config.yaml
model: "CTC audio transcriber"
dataset: "short read English sentences (LibriTTS-R)"
train_examples: 26041
time_shift_ms: 50
n_mels: 64
hop_length: 160
input: "log_mel"
spec_augment: false
win_length: 400
tokenizer: "char"
vocab_size: 32
arch: "crnn"
norm: "groupnorm"
hidden_act: "relu6"
weight_standardization: false
depths: [1, 1, 1]
kernel_size: 3
stem: "single"
widths: [192, 192, 192]
rnn_width: 96
rnn: "gru"
bidirectional: true
rnn_residual: false
rnn_layers: 4
optimizer: "adamw"
learning_rate: 0.0019
beta1: 0.9
beta2: 0.95
eps: 1e-06
max_grad_norm: 1.0
max_steps: 800
batch_size: 64
epochs: 2.0
lr_schedule: "cosine"
final_lr_fraction: 0.05
warmup_steps: 40
weight_decay: 0.0
Rows from block 3, named by matrix and row number. Each number is 128 + 32 x the weight over its row's rms, rounded and kept within 0 to 255. All counts start at 0. Numbers have three digits each. After the name is the row's rms in percent of the matrix's.
# weight_hh_l0: GRU recurrent weights (gates r, z, n stacked) (model.rnn.0.rnn.weight_hh_l0, 288x96), inputs 0-95
weight_hh_l0.169 105:142153180137144102105176135134098165175161167116160122090141195141178094146159133065097150145063107131117165128131155150155149135129173085088187085116206151167085167075129116131119162157123168140173151117122128112132084141174139102103143098162149177157088170190095110122139149092155142085
weight_hh_l0.170 090:083138165093131129115123071175131127098157202111105091098153185159126105084087170131154137151193178164137091106106136143175141117166163077077154103098118142188156093153107100101160085172148135125109168160152168094091127174082163115079110089152140129135118160132161061099144131143117106088
weight_hh_l0.171 095:174138144148112150081078179121116140165128089153141162162183151132092126089073090125135164148153084071115130194144090130084126081173164116116132107176124116086090121107162088098124144129195200135109125110066112162160162080103144149167162119181134121168124115124175084120117126121106171078
weight_hh_l0.172 108:193128109129128108173140137130054112128109103140133106084131172147149104089109126101141129095091097140130105170216069153099118118100148116077156160189137091112085177105141178098176151127160102123182106157119141181133090072087111090159149096109169095126132190110113127146079178098130164137
weight_hh_l0.173 095:176174102189086164174105133136165117149076122105120193105066181073116110157102168129077088130082130145126159108106089156092123146170180110130172177100138154111193109118091134112139117095105134122128142143147114135137080071153092155125085140076135138107157178097130185115097150078170119151
weight_hh_l0.174 133:144188180148125121075152042115133124158142074069165082088092137121098105119152073104091138120111130079121119155156105174109178162136138134142167112137134090113106171105165109106141172108142164130096157145101142151090122117093099099160148075187214168093119135120124121189094136152130092171
weight_hh_l0.175 103:123129126168129162162090141121054075188111087105087076043121113151083183098118174163061106159104114147149139127080143123160163117152126176163118129189124072170130066120132074184139167133124090110136144142142094152139157103083130106151100094142164123113136107125163132159088134105100159112
weight_hh_l0.176 100:077143165140132153130095137140143125102164097071116081070195091100138146060090136166097168082136087091121154155176155136149165167119132151124145146168153102169087062113162142164127118141139129107086093141083113165162143091122070114125070090089070108174158171108142107087119160135154157104
weight_hh_l0.177 116:140158157119192134089104135188135109207136060116157121098077178094151088118097134119092169132139101118109153110155093137120123145184155115144152094171156139113079198085134133144133118118151162118165159199133189108148091074165130123165147094160175174136126135106075110168109107108183141122
weight_hh_l0.178 107:096156141147145111164159163169078169111087159132162112097125103102133152184140143121140186143171115156162097165069107078145105179136219138120111173075148104154140126102170085169178077122132145188107102105121094126082150176105148072139103102103117115092100097144131183163125119098136087104
weight_hh_l0.179 109:189115104152161123152068100114065153134182123155116167138179098156111122173089112079170127074148072115120183123127158101199121093126104115087131080158145105152091142112087126090130138139101138094147148135160133115092141090183151155171120068150132132121107158067160074182077099157102117115
weight_hh_l0.180 080:087172098113108082093183133121177092131033089115083079143126123155174164078138122132116176136134132150122117120172142136148100113146147083163162080165115149198165121084168190095130134133141100135112165176137160104192135176132125177129143077134099085122162156110139159151176117164115153113
weight_hh_l0.181 101:152123132129161131159079136144117094123078108144171148125137100137079153073130116171214126166166075160172125070114125145106097113070103070143150125119113145052155131166134180143161156052120140159159116106156168114179169124112156180124093115156078129167121117079126131097096110147175109099
weight_hh_l0.182 103:124168179182120122192130102139082133132101114140116076079185192131093133073120113107107153126152107097115157136118058122093192086108169168085142118134166129157148165097090158091194135145187097098119082161121176142093108100154138137144112157102150172126169116166106107183133171095115146149
weight_hh_l0.183 104:118153088168153091139118075118115103115104134165097088099110135152068126143121167130081137084157170088183167148167120155087114158156165150073110157091150164112091164167156151167100172162208168107101124123097172132085150088121144161093106111164155178112165137135140073192086116088130146120
weight_hh_l0.184 095:088150117180165132127122218145161124102121098102121130091125177085110095105126123123134092136056078161158157158162143098094130157111131091072114123208142086168121135135172126115207122107104160193113098176152139144166144143137120099179169105133134126143093161156133088114108164056107103103
weight_hh_l0.185 110:140152145181164106088160173170115163157134122142132159152107131163119151138109063074145125098092150121128119134158079114098101129108193147111138146179118108148060182129168087095153079168119157116190106169164152133148172075094086185156142068123136175134090149081094096143141108131163117079
weight_hh_l0.186 110:132144112172178140081157151131156102162127059167135089131128129102100112121119123102142189128115088143165137167124059121104171081162147208099176110156161083117080139103122124130150101154082192123171123195104165097140112087151093104203119098160185131156077151104134161127106153130134116131
weight_hh_l0.187 102:130180091098150150141145192140168169126066099105170115146135143149122111150085158113162178087090110097101169129139103162069106142141118158089162109124101069094084131150078131107096165102068144104119112125064129119137138131136090094110182133113084153164130186087126063087090160134194144110
weight_hh_l0.188 112:200148150122074202113087113151108144139161126176137080102129129169109074113124133144107145150129124145098118129170083128125163138132114164104089094105078091101119089098161119102101181082149126069083131188091181133097136102088128210162112125143183158175127181146104118173080107155115140139
weight_hh_l0.189 097:071164096119091157098111173142127135168099100137161100139180152085169098133175182142142138179148161079161094165084060079146109121130144085073129180152107119126145144174112143092166107109110177134168164135113133077173091165107056141103110177119115124166139077112090143163097148120097120127
weight_hh_l0.190 107:145170069142151101126074172138098122193117118123138094109117197180069118147135155150135139080123091106186200185095154146084108125071159130110179088117084112157093125156102158124118119126117189147140111168160142165173120089124149176103160120144118143146099181094079115114140091123182112134
weight_hh_l0.191 091:135138106122089121110135158183164093161160153129103120165077149206071123154073143135117135117120151181183150133124120167094113121110154079128170092112117103100177179092111149102120131101190173132168176101112105199168116095154133155077131108154109127146159177156131065088084086106081122126
weight_hh_l0.192 099:139162109158128104069114164092084163103134093158148100167122116117125147092132115170110099145170166092121184137150121121159064078110138162121064113098074120135140169095053117087091143058184104159143152165115141176189095201090125138113158129148082109135102142099121168155128105136163104148
weight_hh_l0.193 089:110189112176120138130096080117131182154107132150127109122088107099171092183148093144111121141070121105168096115079106092078128133110140159112135172116079093078119141198183172148120118065139090100153194109137126100115183155149170091174153128109109100166141094132126114091098174118114061162
weight_hh_l0.194 092:148135109111143106134088186188095122178121105166142090089121116095081128138064160157136109117165162089137140117098155118097182130069136103073103176138150174086132157156122154201160107151087171054112161133157125155132090088149136138123172105123103155148109086161084161113164179146149158075
weight_hh_l0.195 094:165163140147093090062094121155141094087159118156074158129153118128114092126099090166073117154092094088092111139112092093140078180152185090159142187115118126135175143106130132096136154154174075079086088073173167072169088142127167096143105090108100153164134124125148144132078109172140153115
weight_hh_l0.196 097:094119099196150121133158142149118106135125128077093179170133147159118112142161164091185141083142113115211179172164103094137082137092194131130128129129116147157124107165130139135169100122065117133088060103066161100136140117097122080146113128081124196078089122123159085099129072099147107145
weight_hh_l0.197 097:110111166185149168100077161162066127153134133200075170154119177146140089172142107117106172128084111138139111120145101110081130059152158124101138104159131166102146155173123108085159141068118118099090068130072144104203165173134166110094157173121139095122147111085121122119150157168106117095
weight_hh_l0.198 100:165097088176166123063167099090115104140162158083149180133157176103130147154173165132136074160154127128155119080108141095115121157061155130127146113159103140121153200076115086111135121128203148115187145131123156158115119106174153086135088081162088160121124137084101173110128104130153199162
weight_hh_l0.199 102:129108173090109118104156159177103124146171126110134105165112113089123145113150090113149093113099120095127170149131139131107185160115085152105161100162177073180072174106130162159090135135197080161125125170145155097064052073080170107135182122135107096157154152166100152175141161109141166101
weight_hh_l0.200 104:081158138115067092104088101127165151168165152090118115128099095078156118130170159137168140155127162120139165119087110101139089116096140149161154092127184127146177117168105158167130115131109117115099124158167096073091109146136089105055073211106087127136119150079167077119113185075123086170
weight_hh_l0.201 095:148140119135144175133147101125130145179074093174133150191142130141156068077100097086163163145116121079139103103081127144084131075124135152176109164131154135134094113188100145117177186137084177132086127125152077148129191150133110084172151104119124199159100101121107116158094141167063151174
weight_hh_l0.202 097:147096118167146160112152088175105126095126128124093103114152125114133094093090085165097111116126153088133085128164112165147146105152088107151137113105129112131136095182122147078116172100142188048095125168137130155136088175119197201065142141097121160206105093081092130077125106183141085151
weight_hh_l0.203 091:148147154108132136082069170103176180141125106134073138159094163128156095114076165112142136132167142093144157167121094103076104133140158115157097097097129103110189086186105150129054139079145189109091115091103174157167171094154141131066104169128131145114113074072147114098125156154172110152
weight_hh_l0.204 096:123175152175168168125111116145165156110167137128148073138149131201104135168071154131150172082171091122149125088161107078097092152147162135147093083114089108099183096206144084103142114142113113121150112135103076175188151181094081143129135122154135133161075089122108116069085106141161144126
weight_hh_l0.205 108:166082103132112135147104093132102158183052096181177149100147112186075147158151100169129098174114124144082110102158118129164136104155091160116124083107129147116176185167120073184078157141157103159150121162113145130167138155096184164157127127079118154124103149129074137138107087177099194133
weight_hh_l0.206 082:124115140143095084101116141137053169129174149142168176101128132124160109068126159151145160173081111087149182146125094076135113123104173065124170171139179147144100175140095145105171162171174071149181124108092150082171092188131173087149165150127153157144101126107123102123141162128104129079
weight_hh_l0.207 102:135148083167140107146183163075126139096149118162071167170143073113156139197122150162139136133194123196098135143117148097125112136161125152150116126094145141095128142178187135115130085168152109159129145115183140101125188165130075152079170148077094160137149074180170108138130089081153159165
weight_hh_l0.208 094:061099181106114165114105092112166158169107160144185113131138140077191132190098167165134178147119147160117118129149128164083113099148170169174086129163176115109111120169125126127164159097127173162111223162171100147159100106121091139125175148147099112160124155171123152111175109102179108155
weight_hh_l0.209 095:106066116107153092082116165136164151142134152129161172138152148108125193114175099093156100182204140151134134077097129128118135147148165132088197092130193144113131192106132086112102068117092083160095129123143133108078161089108095179113097093165099153104091160097147126150144083077148135100
weight_hh_l0.210 089:097116163116177138105143081140102115049081111152151087081109158101094051152089158173143175097133171145082135173110112135110151173176150156090126133140160140073183122132160187131111125092132078115079053115084098084106127136116107092091140149095095135094104130111155151116146115164174134135
weight_hh_l0.211 099:168156109099088105137079117145090096164104123098086054155185179143137082072132144127076121077155093086124162119140094131170181143127164083119122106169114100100163099100152144143198161111125108146101182143094113068142126120097158120119094075109117179172133171107144115116101109115144067086
weight_hh_l0.212 096:063109095087144059070113167130110182182152090070180122108183146136135081128128097129140112183094107070121099130124120123145142107161169130105144145165162112090118199089136164105167159160092091178171152115103154161151082151149138094170136141150143104150146162167153165114087157157146098111
weight_hh_l0.213 095:145109084168106160130096106149120130118167064155152130157124094077108133144135155142154163129159161175173119099102098080128148138127199132185141109127082116063149179158110146122165064128118129172160089126085190165147139102129124068143164168148117157105120112102095196162089064083148145157
weight_hh_l0.214 088:151117130168084187102096158123169161176148128156077121126095123143094164094060112145136106099111108139151153116106144215109181149133124183153141144117123070118093140169119169158103133104112112056100119160100072163145089124161082168140162117131144095169150179148140099101108122194150163070
weight_hh_l0.215 089:149111089098110090132119125150139138146152121100166106112163144170151102096124167179140159098123109130119103102124163206093191138157068167102115162090146084183152091119077092095121136112108131155153179088166086152073154123122189167117150128117093161179179084135168127139178195132130084094
weight_hh_l0.216 095:098161110066102120119154125131090179150112135093099113113083097127163164207152150101147159138130119120150119096132164055152116138148096080152169116120189144122169071138187097190076052132098149130156189150095163073150126173137106133146103121154160133155133138168160099172105140131110137179
weight_hh_l0.217 101:074103180131149095150086063146150170127157160077133088138083097156140143110096132087164107159166163171118139133138163099171149069142084089153129100133137147143111137156153100165152167155077158136065155170122147137180083123061093117070133167137108164186168134154127111145170143095132099174
weight_hh_l0.218 103:089088110126126108153147126112099148130192129091059112132103089132092146152136143178065074157146088167089150130159160096156159114154152110085101148167095151126188100096098137111161125138167051115144107063158118129089087119076119126114142138154088200152151125149154141167148180176152074146
weight_hh_l0.219 097:133087085155150106099167153157104088087120132078160187124140082114105188194105123123136116144087104107126094142110166137142123168155148143086130107178095080120064171069090081115123126167110099086192155104105073149131112106099181136172149180136127158093171109148098120168170104131116103086
weight_hh_l0.220 098:088159126144120089083155169116154182157090124158153087168093107145172108112176099104106115074173119155142143101168143076095156129109147156137099167173138130182108114130165183051128088115094143172091123128107181106103090067074091088131177163183122170117128137123125124166109146083093108124
weight_hh_l0.221 088:126128144129178155126192087108134126162109124132169107100083165154109138130063086153137109134146092092152090176167137154098136113149133102164097099101107076109147124166177096150151200180064166133084099143086137154150141074096120081118162119100127209159120138107158116068170114090106082109
weight_hh_l0.222 106:148117172079154161133135137141109183097066172168107179182135140081133123132082115142132088177162133055165131086121153068100168137164154094143102145078129121138089120162144079163122106079069116095081059106147158194114133101153121145119088111118176158112110124161137102182148131137158132112
weight_hh_l0.223 091:152132153096170085146169108136101152057121113089080160146103096106116102097125111098120149143119183165163130155166108070111096141161187063177167142074158124102151113135125095112064141099123131123088164112128148163111152066088097097085163139149171139081118109117175153066152072097158108113
weight_hh_l0.224 107:165134130118112152114176151159097153133140163089113082084140101042156149083083147133133148091098111072096118109118136161168143101163131101162167105175133126154097097099159158161142131137162133143129154105112070071106071154100144094075120088148161113149165091134141176192111183166088187170
weight_hh_l0.225 098:104112166170187146124155163086062130083169115100165170131083159145123105177129115167136136199153090134133144188127165106156160125173156147124186116116130180140100130092125171171118087119148134163128160155093180131100152096121166129186128114151103107099071133170096106138072081072095154127
weight_hh_l0.226 113:106125170165114127106164116113096156162177135140153178147134116049178115142104160165113147142105116078108146112086166107177149121176168154126102150151186156163177116104116138115148153157126122117137140149077080102071066133093085045093092082132130122110133163160094120130147182058150168117
weight_hh_l0.227 101:108160134076083144117160118149155138096120133093113110085160155143132084112162147085138170119171079155102076148177182181185165088144123075103151177095094104163079119138110134165148117152111081174154135170164147100157158159109150089122146081160122109096174174119148085118160180152161169074
weight_hh_l0.228 095:077114173169111100140077213171137145089127100128129111121172156116174104079134174141070120170068067115112102098152104081131126164124102129109179147115136108122115091089080116151097116146083108145140111080114120100098144077155103176173092132154114181105170101147165075119091117174174121136
weight_hh_l0.229 097:178115144218101182148133155112136092116143083142179085149091116131089142085093072160168095119125136163106099120099069089074120121096148080116168109129152119083091109087093159128154174131137195116150110148101129124165113102122127113168109084175152134135081133089134071148089093157169083100
weight_hh_l0.230 090:084140155085180106138099167157091077088154115155153098119103165136104142151164154125180158158148090156074177083134111182080178153096111142120139166119077081155096100117105124129175127151094152153126162159173101118107160175105154103133123180155107112093099115117162141176082191140122088056
weight_hh_l0.231 117:158136111123171200155091116139130139146117078127146113130133119193072079098107136100125109109111057167123119122156084177113116056149079158089116110182060095120144136133106096085138178149097154096162094100117151169153166156122175142168124125111159106214101139150123081115132112182153133143