Rows from block 3, named by matrix and row number. Each number is 500 + 25 x the weight over its row's rms, rounded and kept within 0 to 999. All counts start at 0. Numbers have three digits each. After the name is the row's rms in percent of the matrix's.
# weight_hh_l0_reverse: GRU recurrent weights, backward direction (gates r, z, n stacked) (model.rnn.0.rnn.weight_hh_l0_reverse, 288x96), inputs 0-95
weight_hh_l0_reverse.111 097:524523529504541524476548482538472516471493515502519483463533508535469487503481486511489455498507528520530509520486474515506539464476502484522530517520552468479515524517521525471523507490487474520546518478483525461524460526553480491501501496545444502545506498488514484484513510523511491538
weight_hh_l0_reverse.112 093:520482508506478493504442478532478482522499480479525476485520471487553460505493531540495517503520476469499485476520519490512480516430527476479474522507484490473463516500477486547486504501527484528501514494526511558483500501541452499529495463523524528513485551490470513524490537511546492511
weight_hh_l0_reverse.113 102:499529524511506477475570542524498513465472446547495503504460508506504512473526458465530502537480505503477502508488503524533483540507484490476528489461506441502546514517530505480508517511545538500505488491512471489506484489490520449512520498502482498461542474467482490509506464486534509482
weight_hh_l0_reverse.114 096:471479539511495492471532491531475482494527487465449495501498478511530496515486498499499516537522506495521470459472516475511472477497507521466518513455542467511470487487500481506475519494486514516488465488524489496520461524451536476496477522551531542490477501463518522460475547530543500548
weight_hh_l0_reverse.115 106:519511469495493454527478501513485527480495500467451469530510487497490487529518520518515512508492499510472530448509491507523508528519521456467491499463512511475527510496448548560474521528484539542485525453460545507522525524451483527519501508491481497516535533481467501496483513525489481497
weight_hh_l0_reverse.116 098:500497483526516446513544510481505485536485528473473527503509520485515484486497495536493549525535514465534536468482532551507482512505522527493491515461480521517470505477516531539495458477514470541495507498505506474479455527460531510444488514493545495492489501445473467498492518504521493481
weight_hh_l0_reverse.117 110:445510476560493490453458444483490457482488500490516512503490512513462523497521497507516493488509541485526457538528486512482500506525495470511463526470494494532524473534491483498490474475523530494537527445476473515525499527495540472532484473476502468493492553502512488531513472507475485518
weight_hh_l0_reverse.118 103:481483506499508458474530539516489460477471453518491531539517501481506541544504490486518511525545493500487500510507480470542511506468465518503552503507459467507558483492534495485467473474486549485502478508509527479532510455522528479552518517479514466475479502491490498465495496484529481484
weight_hh_l0_reverse.119 110:478479466458485468509512467516510531504509514481507519518509516478528459500511544511485531504539531529532472473485502502519491503507476504509479509514511468525463464513479519530515457504548510516499511477520496495503522473534524462464475483521466475513540484439520528449477469498444493533
weight_hh_l0_reverse.120 096:516467496444501451504492503468521450521465538497491515482512551462491488499526531488507488519505484473499486516491474517498544479518477494500449501543489468524526477544493505492519477441518503511442517507442507489508497492510485501478501482476497478480564522493510513467489482489460510480
weight_hh_l0_reverse.121 108:462477476521507484475502541498490528538492516459468513515498526497514541540469504488488502499532502512480472460465464494551531547493512493461484496473534469526505497477539524516481504529527522516509478484478511522549471484466505485513514511524474545487510526489488506476453513478534457537
weight_hh_l0_reverse.122 101:528511433467502475512493489546463476484496466463475515510497550498468516516472546504507525555528511508527496513498529533516526470472560526539499517528476505465526505487498519492466485539472486526484484494486517483501468515490473511466482488466486482525527483469538491502501465491509523517
weight_hh_l0_reverse.123 096:512473503488505473548518499520477529508493478448473507519479546509496470519475486529530531519477483521505474510487451502482483483528496511502503491530515524532537497476488559491454494546478470533467514502467481494527478529492515531511493523507510528483536476432528544505476518486533498522
weight_hh_l0_reverse.124 099:477496517516537453523456473535503452519529507498509484509474493479507476461495525530499503545480444481509477535513516511511458546473538512494461521474453521507506498501509566483471502468458524511487524491515491544464513502514525497493476479532491517508533536501485503503480542494502488480
weight_hh_l0_reverse.125 100:525488490492469512461490480525529482512481485523486525514474486473519531498488476527520509471525494537506474484522506505507525468500470525504480488482468468485476467479493502465501530512461462492505479534539456467506542499559540453546546513499511466463519488510476461525514510543505511471
weight_hh_l0_reverse.126 096:488514522502467461485505553530504467516495474507548520503515497515511469467472488525481528527453473502473474496545493519490489482482501463500501474462514522469526467485511467527432509533474541492475498520483514503534472515512457508456495459492505504520494513489500497485541522470530489455
weight_hh_l0_reverse.127 102:522503472517464467499518509481467517494553487474512517519480526469490512501488477510495504509507463488456510480493541482539523554492487515509530505523537530540502531543538478531479468519493498472475445521510529501489505474512488516529453500505533540530540493510538490499483502493470460539
weight_hh_l0_reverse.128 096:568499464469469489491537514528456508493486505462472479485482568501497513521496534509480472560500517516511456512518482523514476504483528503462516512482474466510535516531497494547473498507538515516517525525525492538545503469509514464522510493525493536458522494512500509506526519510476520496
weight_hh_l0_reverse.129 103:505508460512531470515472541458474460506475487514506520535493564483477501513506518484512498505514529487524477540485481548517505482516510486525533534526439473491539486538453517486506469509510514537516530533493472505537515497519500486478496514457478511491504469518500486530501452493497514447
weight_hh_l0_reverse.130 100:484496504483469462493495528518489454473477495489472477476497516502484502464480485495501524542518471501492478539470463538509498519507515542509510461504471512548485527509496511486526504477487476544547503486468507513530487457535514478556514494471467506513519532472496451451491490452527487465
weight_hh_l0_reverse.131 090:466499535495484511523506495532461434486510469525463484504489530501506483516507506471500479548504514512472495512549490530505528511493511526506476506546527506529478544488510498460499542462527488474555495502475531501488484475500536519499491528478489529447523470499463473505463471452483507487
weight_hh_l0_reverse.132 107:498489492520544498493545527501485476490484507486481561488463521484490487474485450449521516485517499489452484513508484505485521456523456536492544527505489462512525504493483469454478508475547515478508464502514465513516508465476544466522540522496496480478526504484504489546534487484477513501
weight_hh_l0_reverse.133 092:537519495524499491558505503535469514471486515510511500480530499542478560457499497471489498469489479513491542507517529463467529494511448517533515527529482547496507506530494507475491467515445481502462514557506526502530482485512488489490484518486458527476538495516512522512493516539484516467
weight_hh_l0_reverse.134 106:508540527487470511445450526454469459515500531525526496479497542451503496485490490491497504505533463469522533490499481495480479501518533487545506506492459529538463500480482516543498489484510488521518470465497508534512460505495531456489465470497491495486501562491467505480505510522470473500
weight_hh_l0_reverse.135 099:487478528505490479472539548488511471482493496454452466532504526521510529498450486514460481518483500466461513541504497521517546504550530491513465505498519504496506508499461496520531462487455499498518493486500550540556482480494521490528467513503505512518524524539499524484491531523522477526
weight_hh_l0_reverse.136 099:484506517481516517474501503440527506516483511505493540526487522481475505488483509471469528519548491488532517550471494549490542462543500480499543502511484465546558527501491483521538487494521515542498511513497460504515472505492544461518493530479494496504529515457490464488506470472478520483
weight_hh_l0_reverse.137 100:504485461489488444523508474529444485510469508473445525516518453504485470501480536549487509521510509511531483494498528502529460512501523513455525466463542477462500507490507546537491516499507514498461554461475495510506475481460489532476467496486493502507512456509513513485494520504498497527
weight_hh_l0_reverse.138 104:540455523548459488493503479490462518486552534483485470530495550527529485521487486499463503504490484511495485496466496472504526494471467523485498503513549490524511485466555504506467490488524528469529519519461503526538460481526506515532480531506456517463507462496516490485521526481514501470
weight_hh_l0_reverse.139 106:539513444478491468485518459470503484521493473529498480520475537460455504489504480458517490548531506456502516500471506530496472496522502532497486500522535479481515479540469504537506482492542483497481499521484502524526523469497510444470519461513532466480518492451509484513489513521515490448
weight_hh_l0_reverse.140 108:494537494463531536460519500515488509486527540528514517485463503509518479500509497468531498464492495520514457515518528514466527473513514528545516513546484546514499488487470543478521525514515490522507515485469473513468540487475500529517466517509534454505494479510571517453537505488476485492
weight_hh_l0_reverse.141 098:525536525497511525486482497443481506526465534499540492473448526476503478489523518469464548512502475529479487471539489508460488475493495545494513488483487474477530532525453473507479511502528528501545516494545487517520478472512489477526524490483494485513526473504538463494532458520491485468
weight_hh_l0_reverse.142 089:527468516492504475503460470502516481518508481535535530467533517498547453502518498499482487508498498518454469470476544492480464520499510473521449485497496507480473495436477558517524548532530481530530494466480525476471460502490515486524510512506461482508497519483496501481493506511544528516
weight_hh_l0_reverse.143 095:517458510509479471547524502518479476497514542476510448540520515511503488516469462503495474531549540506497485477515488529532464507486522500500511535501544500492503466462539534515511509473520520521525508463509463513535480488476528523463503464521513538492493469435530522480479485518495507500
weight_hh_l0_reverse.144 119:495519507498560515494495489510504508478516545531512469492520469557456518505538522464468474482541543525518516496510498484485495435478491532509519492517486486493461498452527499513540461515507503462463502497528488494483532542491502487516513507517467466507487455513489534528522529536514521501
weight_hh_l0_reverse.145 093:531482451497470515487504506491541465515537511488491471503511491508508494507494522541541470481523481523485496501471494481553527474448477520493469469534469477536511518552474482511486478499512473476515487488535486511517489455503471485546462493473518527459475538494498517505481508519473465447
weight_hh_l0_reverse.146 110:489526473523520520449485486484489495460490485474463516542501543470480521522517514476568554548503497459537471510470492483519507527491477482502505504521484499500552521503480525516493469488485483535484490472460469532516488490522500463511528500484497456507486502483525449468501507500467471524
weight_hh_l0_reverse.147 090:492535469525494485519491488536486465567480482473490505492477541525494536491463544499531520519501514459499493505468464507520480498444495519428514508484499487519482507493528543519456533491520487534510446485525523551521504516471515490497514503547495526478495484483522494488480509517506521510
weight_hh_l0_reverse.148 102:508484506494496486480543452485513487495482536494493491512464506517515521462527474503503534498533521498505466529483519504477525478534459530524501565515535450495502525468483505491525497522529529478527540508485491493502547510501511470503473541444494508463501484461470497495491460472460545479
weight_hh_l0_reverse.149 089:526524539501432497487465507534451479522471528509524510537510504478513476521471527479483543489521520497516526501496458519512503534456513459499520522546479506524507515495515530511446488472471516513468511513506477462537497523486540467475506527527493527478495506497477515444501481475485483490
weight_hh_l0_reverse.150 090:527490520533501463514533513541496471465475502489540511550494508450517508509512536548502477497465467528511492500504515515492490505538488477461491494463481471529521499469528552509457497512481491514458519525528482517464518469482523522471482530514530517468512485479484484544476522499505540541
weight_hh_l0_reverse.151 101:556481498514506500498499468491527490451453457449502503515457538468491461500520543524525533531513475546496524497502491504486494501467480524530513534528505472538516506525525486496523468479530464519476461512490509484546502492523496514512493507475495480483534478491493536467464465466491531498
weight_hh_l0_reverse.152 094:499524544494488479521533455537530477514533496529525527509508501473469496509519514507490511486493463482482515514454504494502504489529538539495512521472520481475476498460548495527520525431469544508509494519515490504495507529514566483473515562480535519500526497453494514521511473498490478489
weight_hh_l0_reverse.153 103:493517464524540497481532536468468456525478444497482488523541525495495504519509455462490541488522462528488472475482465461526498495523479486531510514506527509513540481480502463492524475478508478476544498501533549536522473506516463475514527501501519502467489479503466462504489478519491532503
weight_hh_l0_reverse.154 099:470484482532541480494498522495450457472474471490545451479517501500531482485504484502516495536461479504465481467551487456491531508541483453478501503474473491522514482518510485532490533539497528516543507509500486517474469495469505502502514495478541489526479468494510528511512559474518481526
weight_hh_l0_reverse.155 097:460506549532490472508461497483464486511487499464502482527514450499473488523508528524487516543485524532499503453472529499521485540501531477448501495495466520498485496479467524540471484501460468533498512459479475494487483480489498527483474468534527513497525528453525509530455482490478488528
weight_hh_l0_reverse.156 095:525482500495492522525469527527465494477509451486492501509527572480486476501489518502527537503511499517528511475512461485498484537447470514512534493498486516496489525534541503487457512484487468533496538507469503544547513454494495478509497502467473538477483516478472506480493540519460460529
weight_hh_l0_reverse.157 109:510495463477506496491500512522458467494458455510495485514489571470478488501517516523529524526467520478517510536530483539489516497517462479483544503539485464518551506551498478521478497481521501508506452484520476475529501482513496527503454487468530459486495498515502465545530482482521480491
weight_hh_l0_reverse.158 100:478473519475527486525515514496482534469507541490519517524550431528514503465511488533520476499556549541520536512495470521481498476521519502524460528476517518484457474487489530455468478503498508514504501468463495506510502497473512502471470496520544502526532455500492498470478509537501511498
weight_hh_l0_reverse.159 100:540500508505475499451491498535501467504519503503503525534445545484537509511514481486463519455555520520458472501522533477529527509514495508522495542524508452501467536465514535527521538517549538508522492520476553480489477504492492459489473527516518502499496479487518496515495483495520486525
weight_hh_l0_reverse.160 097:527515511468504502486496480530519524545528504507490476527476476478490495500560515495526530479532515483567485515460515513498516512506514548526483475471517539523502500484461524516513503441495496487458514501506466526469518458546526457482522507515468480503504459521546523518510509528517513513
weight_hh_l0_reverse.161 096:467449525524524467523518492494479458511497516506498465488507522504534467534488504500517468501522504510518476516493539479502480487474544465517518525485495520515466516481471512451469551524487522484495444523521528514536463514470490531557469527525505518475497513505468527507480502531536530476
weight_hh_l0_reverse.162 114:506527514448542480453478501469515488482488509526468531488444510506471508529522510482496541509513515503539481521469493549488503521492521493511454504499470508550475516542432521487523491485467496544493506456460486474545495486529492515481508500486500479472485531474504479486514495494486517462
weight_hh_l0_reverse.163 099:512480530507541485544534449489480498472509504481480504509488510487485497507488474543498502487504526513530508505531507521509504494563522530469463489508529506510464516464490496534517477465476485487434554473497519495504485517448502470460500479554473485500499469514486523471478533518467506539
weight_hh_l0_reverse.164 103:479526517501540524453507497514490514490523465468518511491455541510492484474543473477504456540501523521515492537469495492496480461506512555548523509471537471523491495539502475513519504467465482517514510472522519518486525466548524485496463501502493489503486497484545543502546527466512484512
weight_hh_l0_reverse.165 105:501495513502518497508517542517475468507471457531525510510481455499467543475471485456549508520541503546513497508537501517483495474501475487493525500487503463500532504506534514509479479467508485514521531510479505454514520507525500511497529535457482522462494438487500456518501471449507531456
weight_hh_l0_reverse.166 104:504499482486487452518508502472459484518492478502480477535533524494506488497491509494499514544545490538508523497479465518516533500501454490482523535501482496513507529523548504548489513498515495502483446543537490504532473519517481501482470535465461456489537458501472515511449497476502518443
weight_hh_l0_reverse.167 105:501503528527475471492495487527432459518491538483523470508556529513495476495509472503501475545531466541532512459498514491539479511468475487493470525492508536516525538493542510485451477504478525487504519514504510523472494509510495510467501534498465554495490524458508496494513535488528511537
weight_hh_l0_reverse.168 127:525492484517499463514527481525502488468506537485528509478463510532470521507530543468474523494536538489498499484508494491482493466477509480506491480517453451482529499502482478559493499473515497485476525495482491467468528532489533475483558502490462468463535471433511473486504511489464514512
weight_hh_l0_reverse.169 104:500477515507503459514466480501476478482475523538491498532445501481477464500533511456528541533544506475515468553465504506479482529497520482489531563486475501533513491484539469506491527503527507503537461473510495505497519514490521470532496495464524532479494524477516454477528477504484527482
weight_hh_l0_reverse.170 104:523458511510517458478480547497482498453533503464532514525484549471519512533514479519536561538519480533458473517499481533521489497501506491501518519493494484551535483505505493483447507487500512512515484529480494499496456486501514529513507492513531494498524537504486543471473460448527514507
weight_hh_l0_reverse.171 097:483483547518537526488559483510507455516464480477502514484501493510497508446504487455507545527520485534457527497495490538500477537530483459526508508477491489488538483486491524504528537509475524504529471501486526509505472441508489525500504481456533456514505484491456510454478501512476515518
weight_hh_l0_reverse.172 101:516479514491498509503493487502496502518492553478476498497448466464518509446490484508522504538516509516475461513488519516533444498483461511500487496524485524538449477488486538483456472476524481507485494503457476498536509466537513508501487545529481501487464485521538500472520467463521446482
weight_hh_l0_reverse.173 110:499468529476497482521486462537513483504491523488505502546528528455540501499480492511500478529492465457468473465548533481503480504500541494527496541518520506497466486507528503487469511545444521538506528498458490521524479460471480548514510528548538508485489509519489478497493471503517513528
weight_hh_l0_reverse.174 090:515475552497479480505527498536461510453516493485500500516498513467502497481529466473497529483547513503484538507484469502486505510488441485479500531529462483527515482487517471548517455479531465516492500516515529494491475448540513519498482505528454514510462473497532463500519528455468489523
weight_hh_l0_reverse.175 097:489476504524511479482541486497541500490508490482478522537464549489472531471520500536475542512535487510513517499512475533514536465500483490505490483505546429511484487448518464468494518468501476534486459498492499517508469467511534519527514486532523458466474494488477528467520492524514530514
weight_hh_l0_reverse.176 114:511459484507499433522512483530506486502559485442536532533493563464523508497536486508509498518533489511503500463473492523473473509497474502457503496497505463481475475443482528516475516484476502539462477479501502487504487484517505504521508511486505501470511484463466501506531493452482465469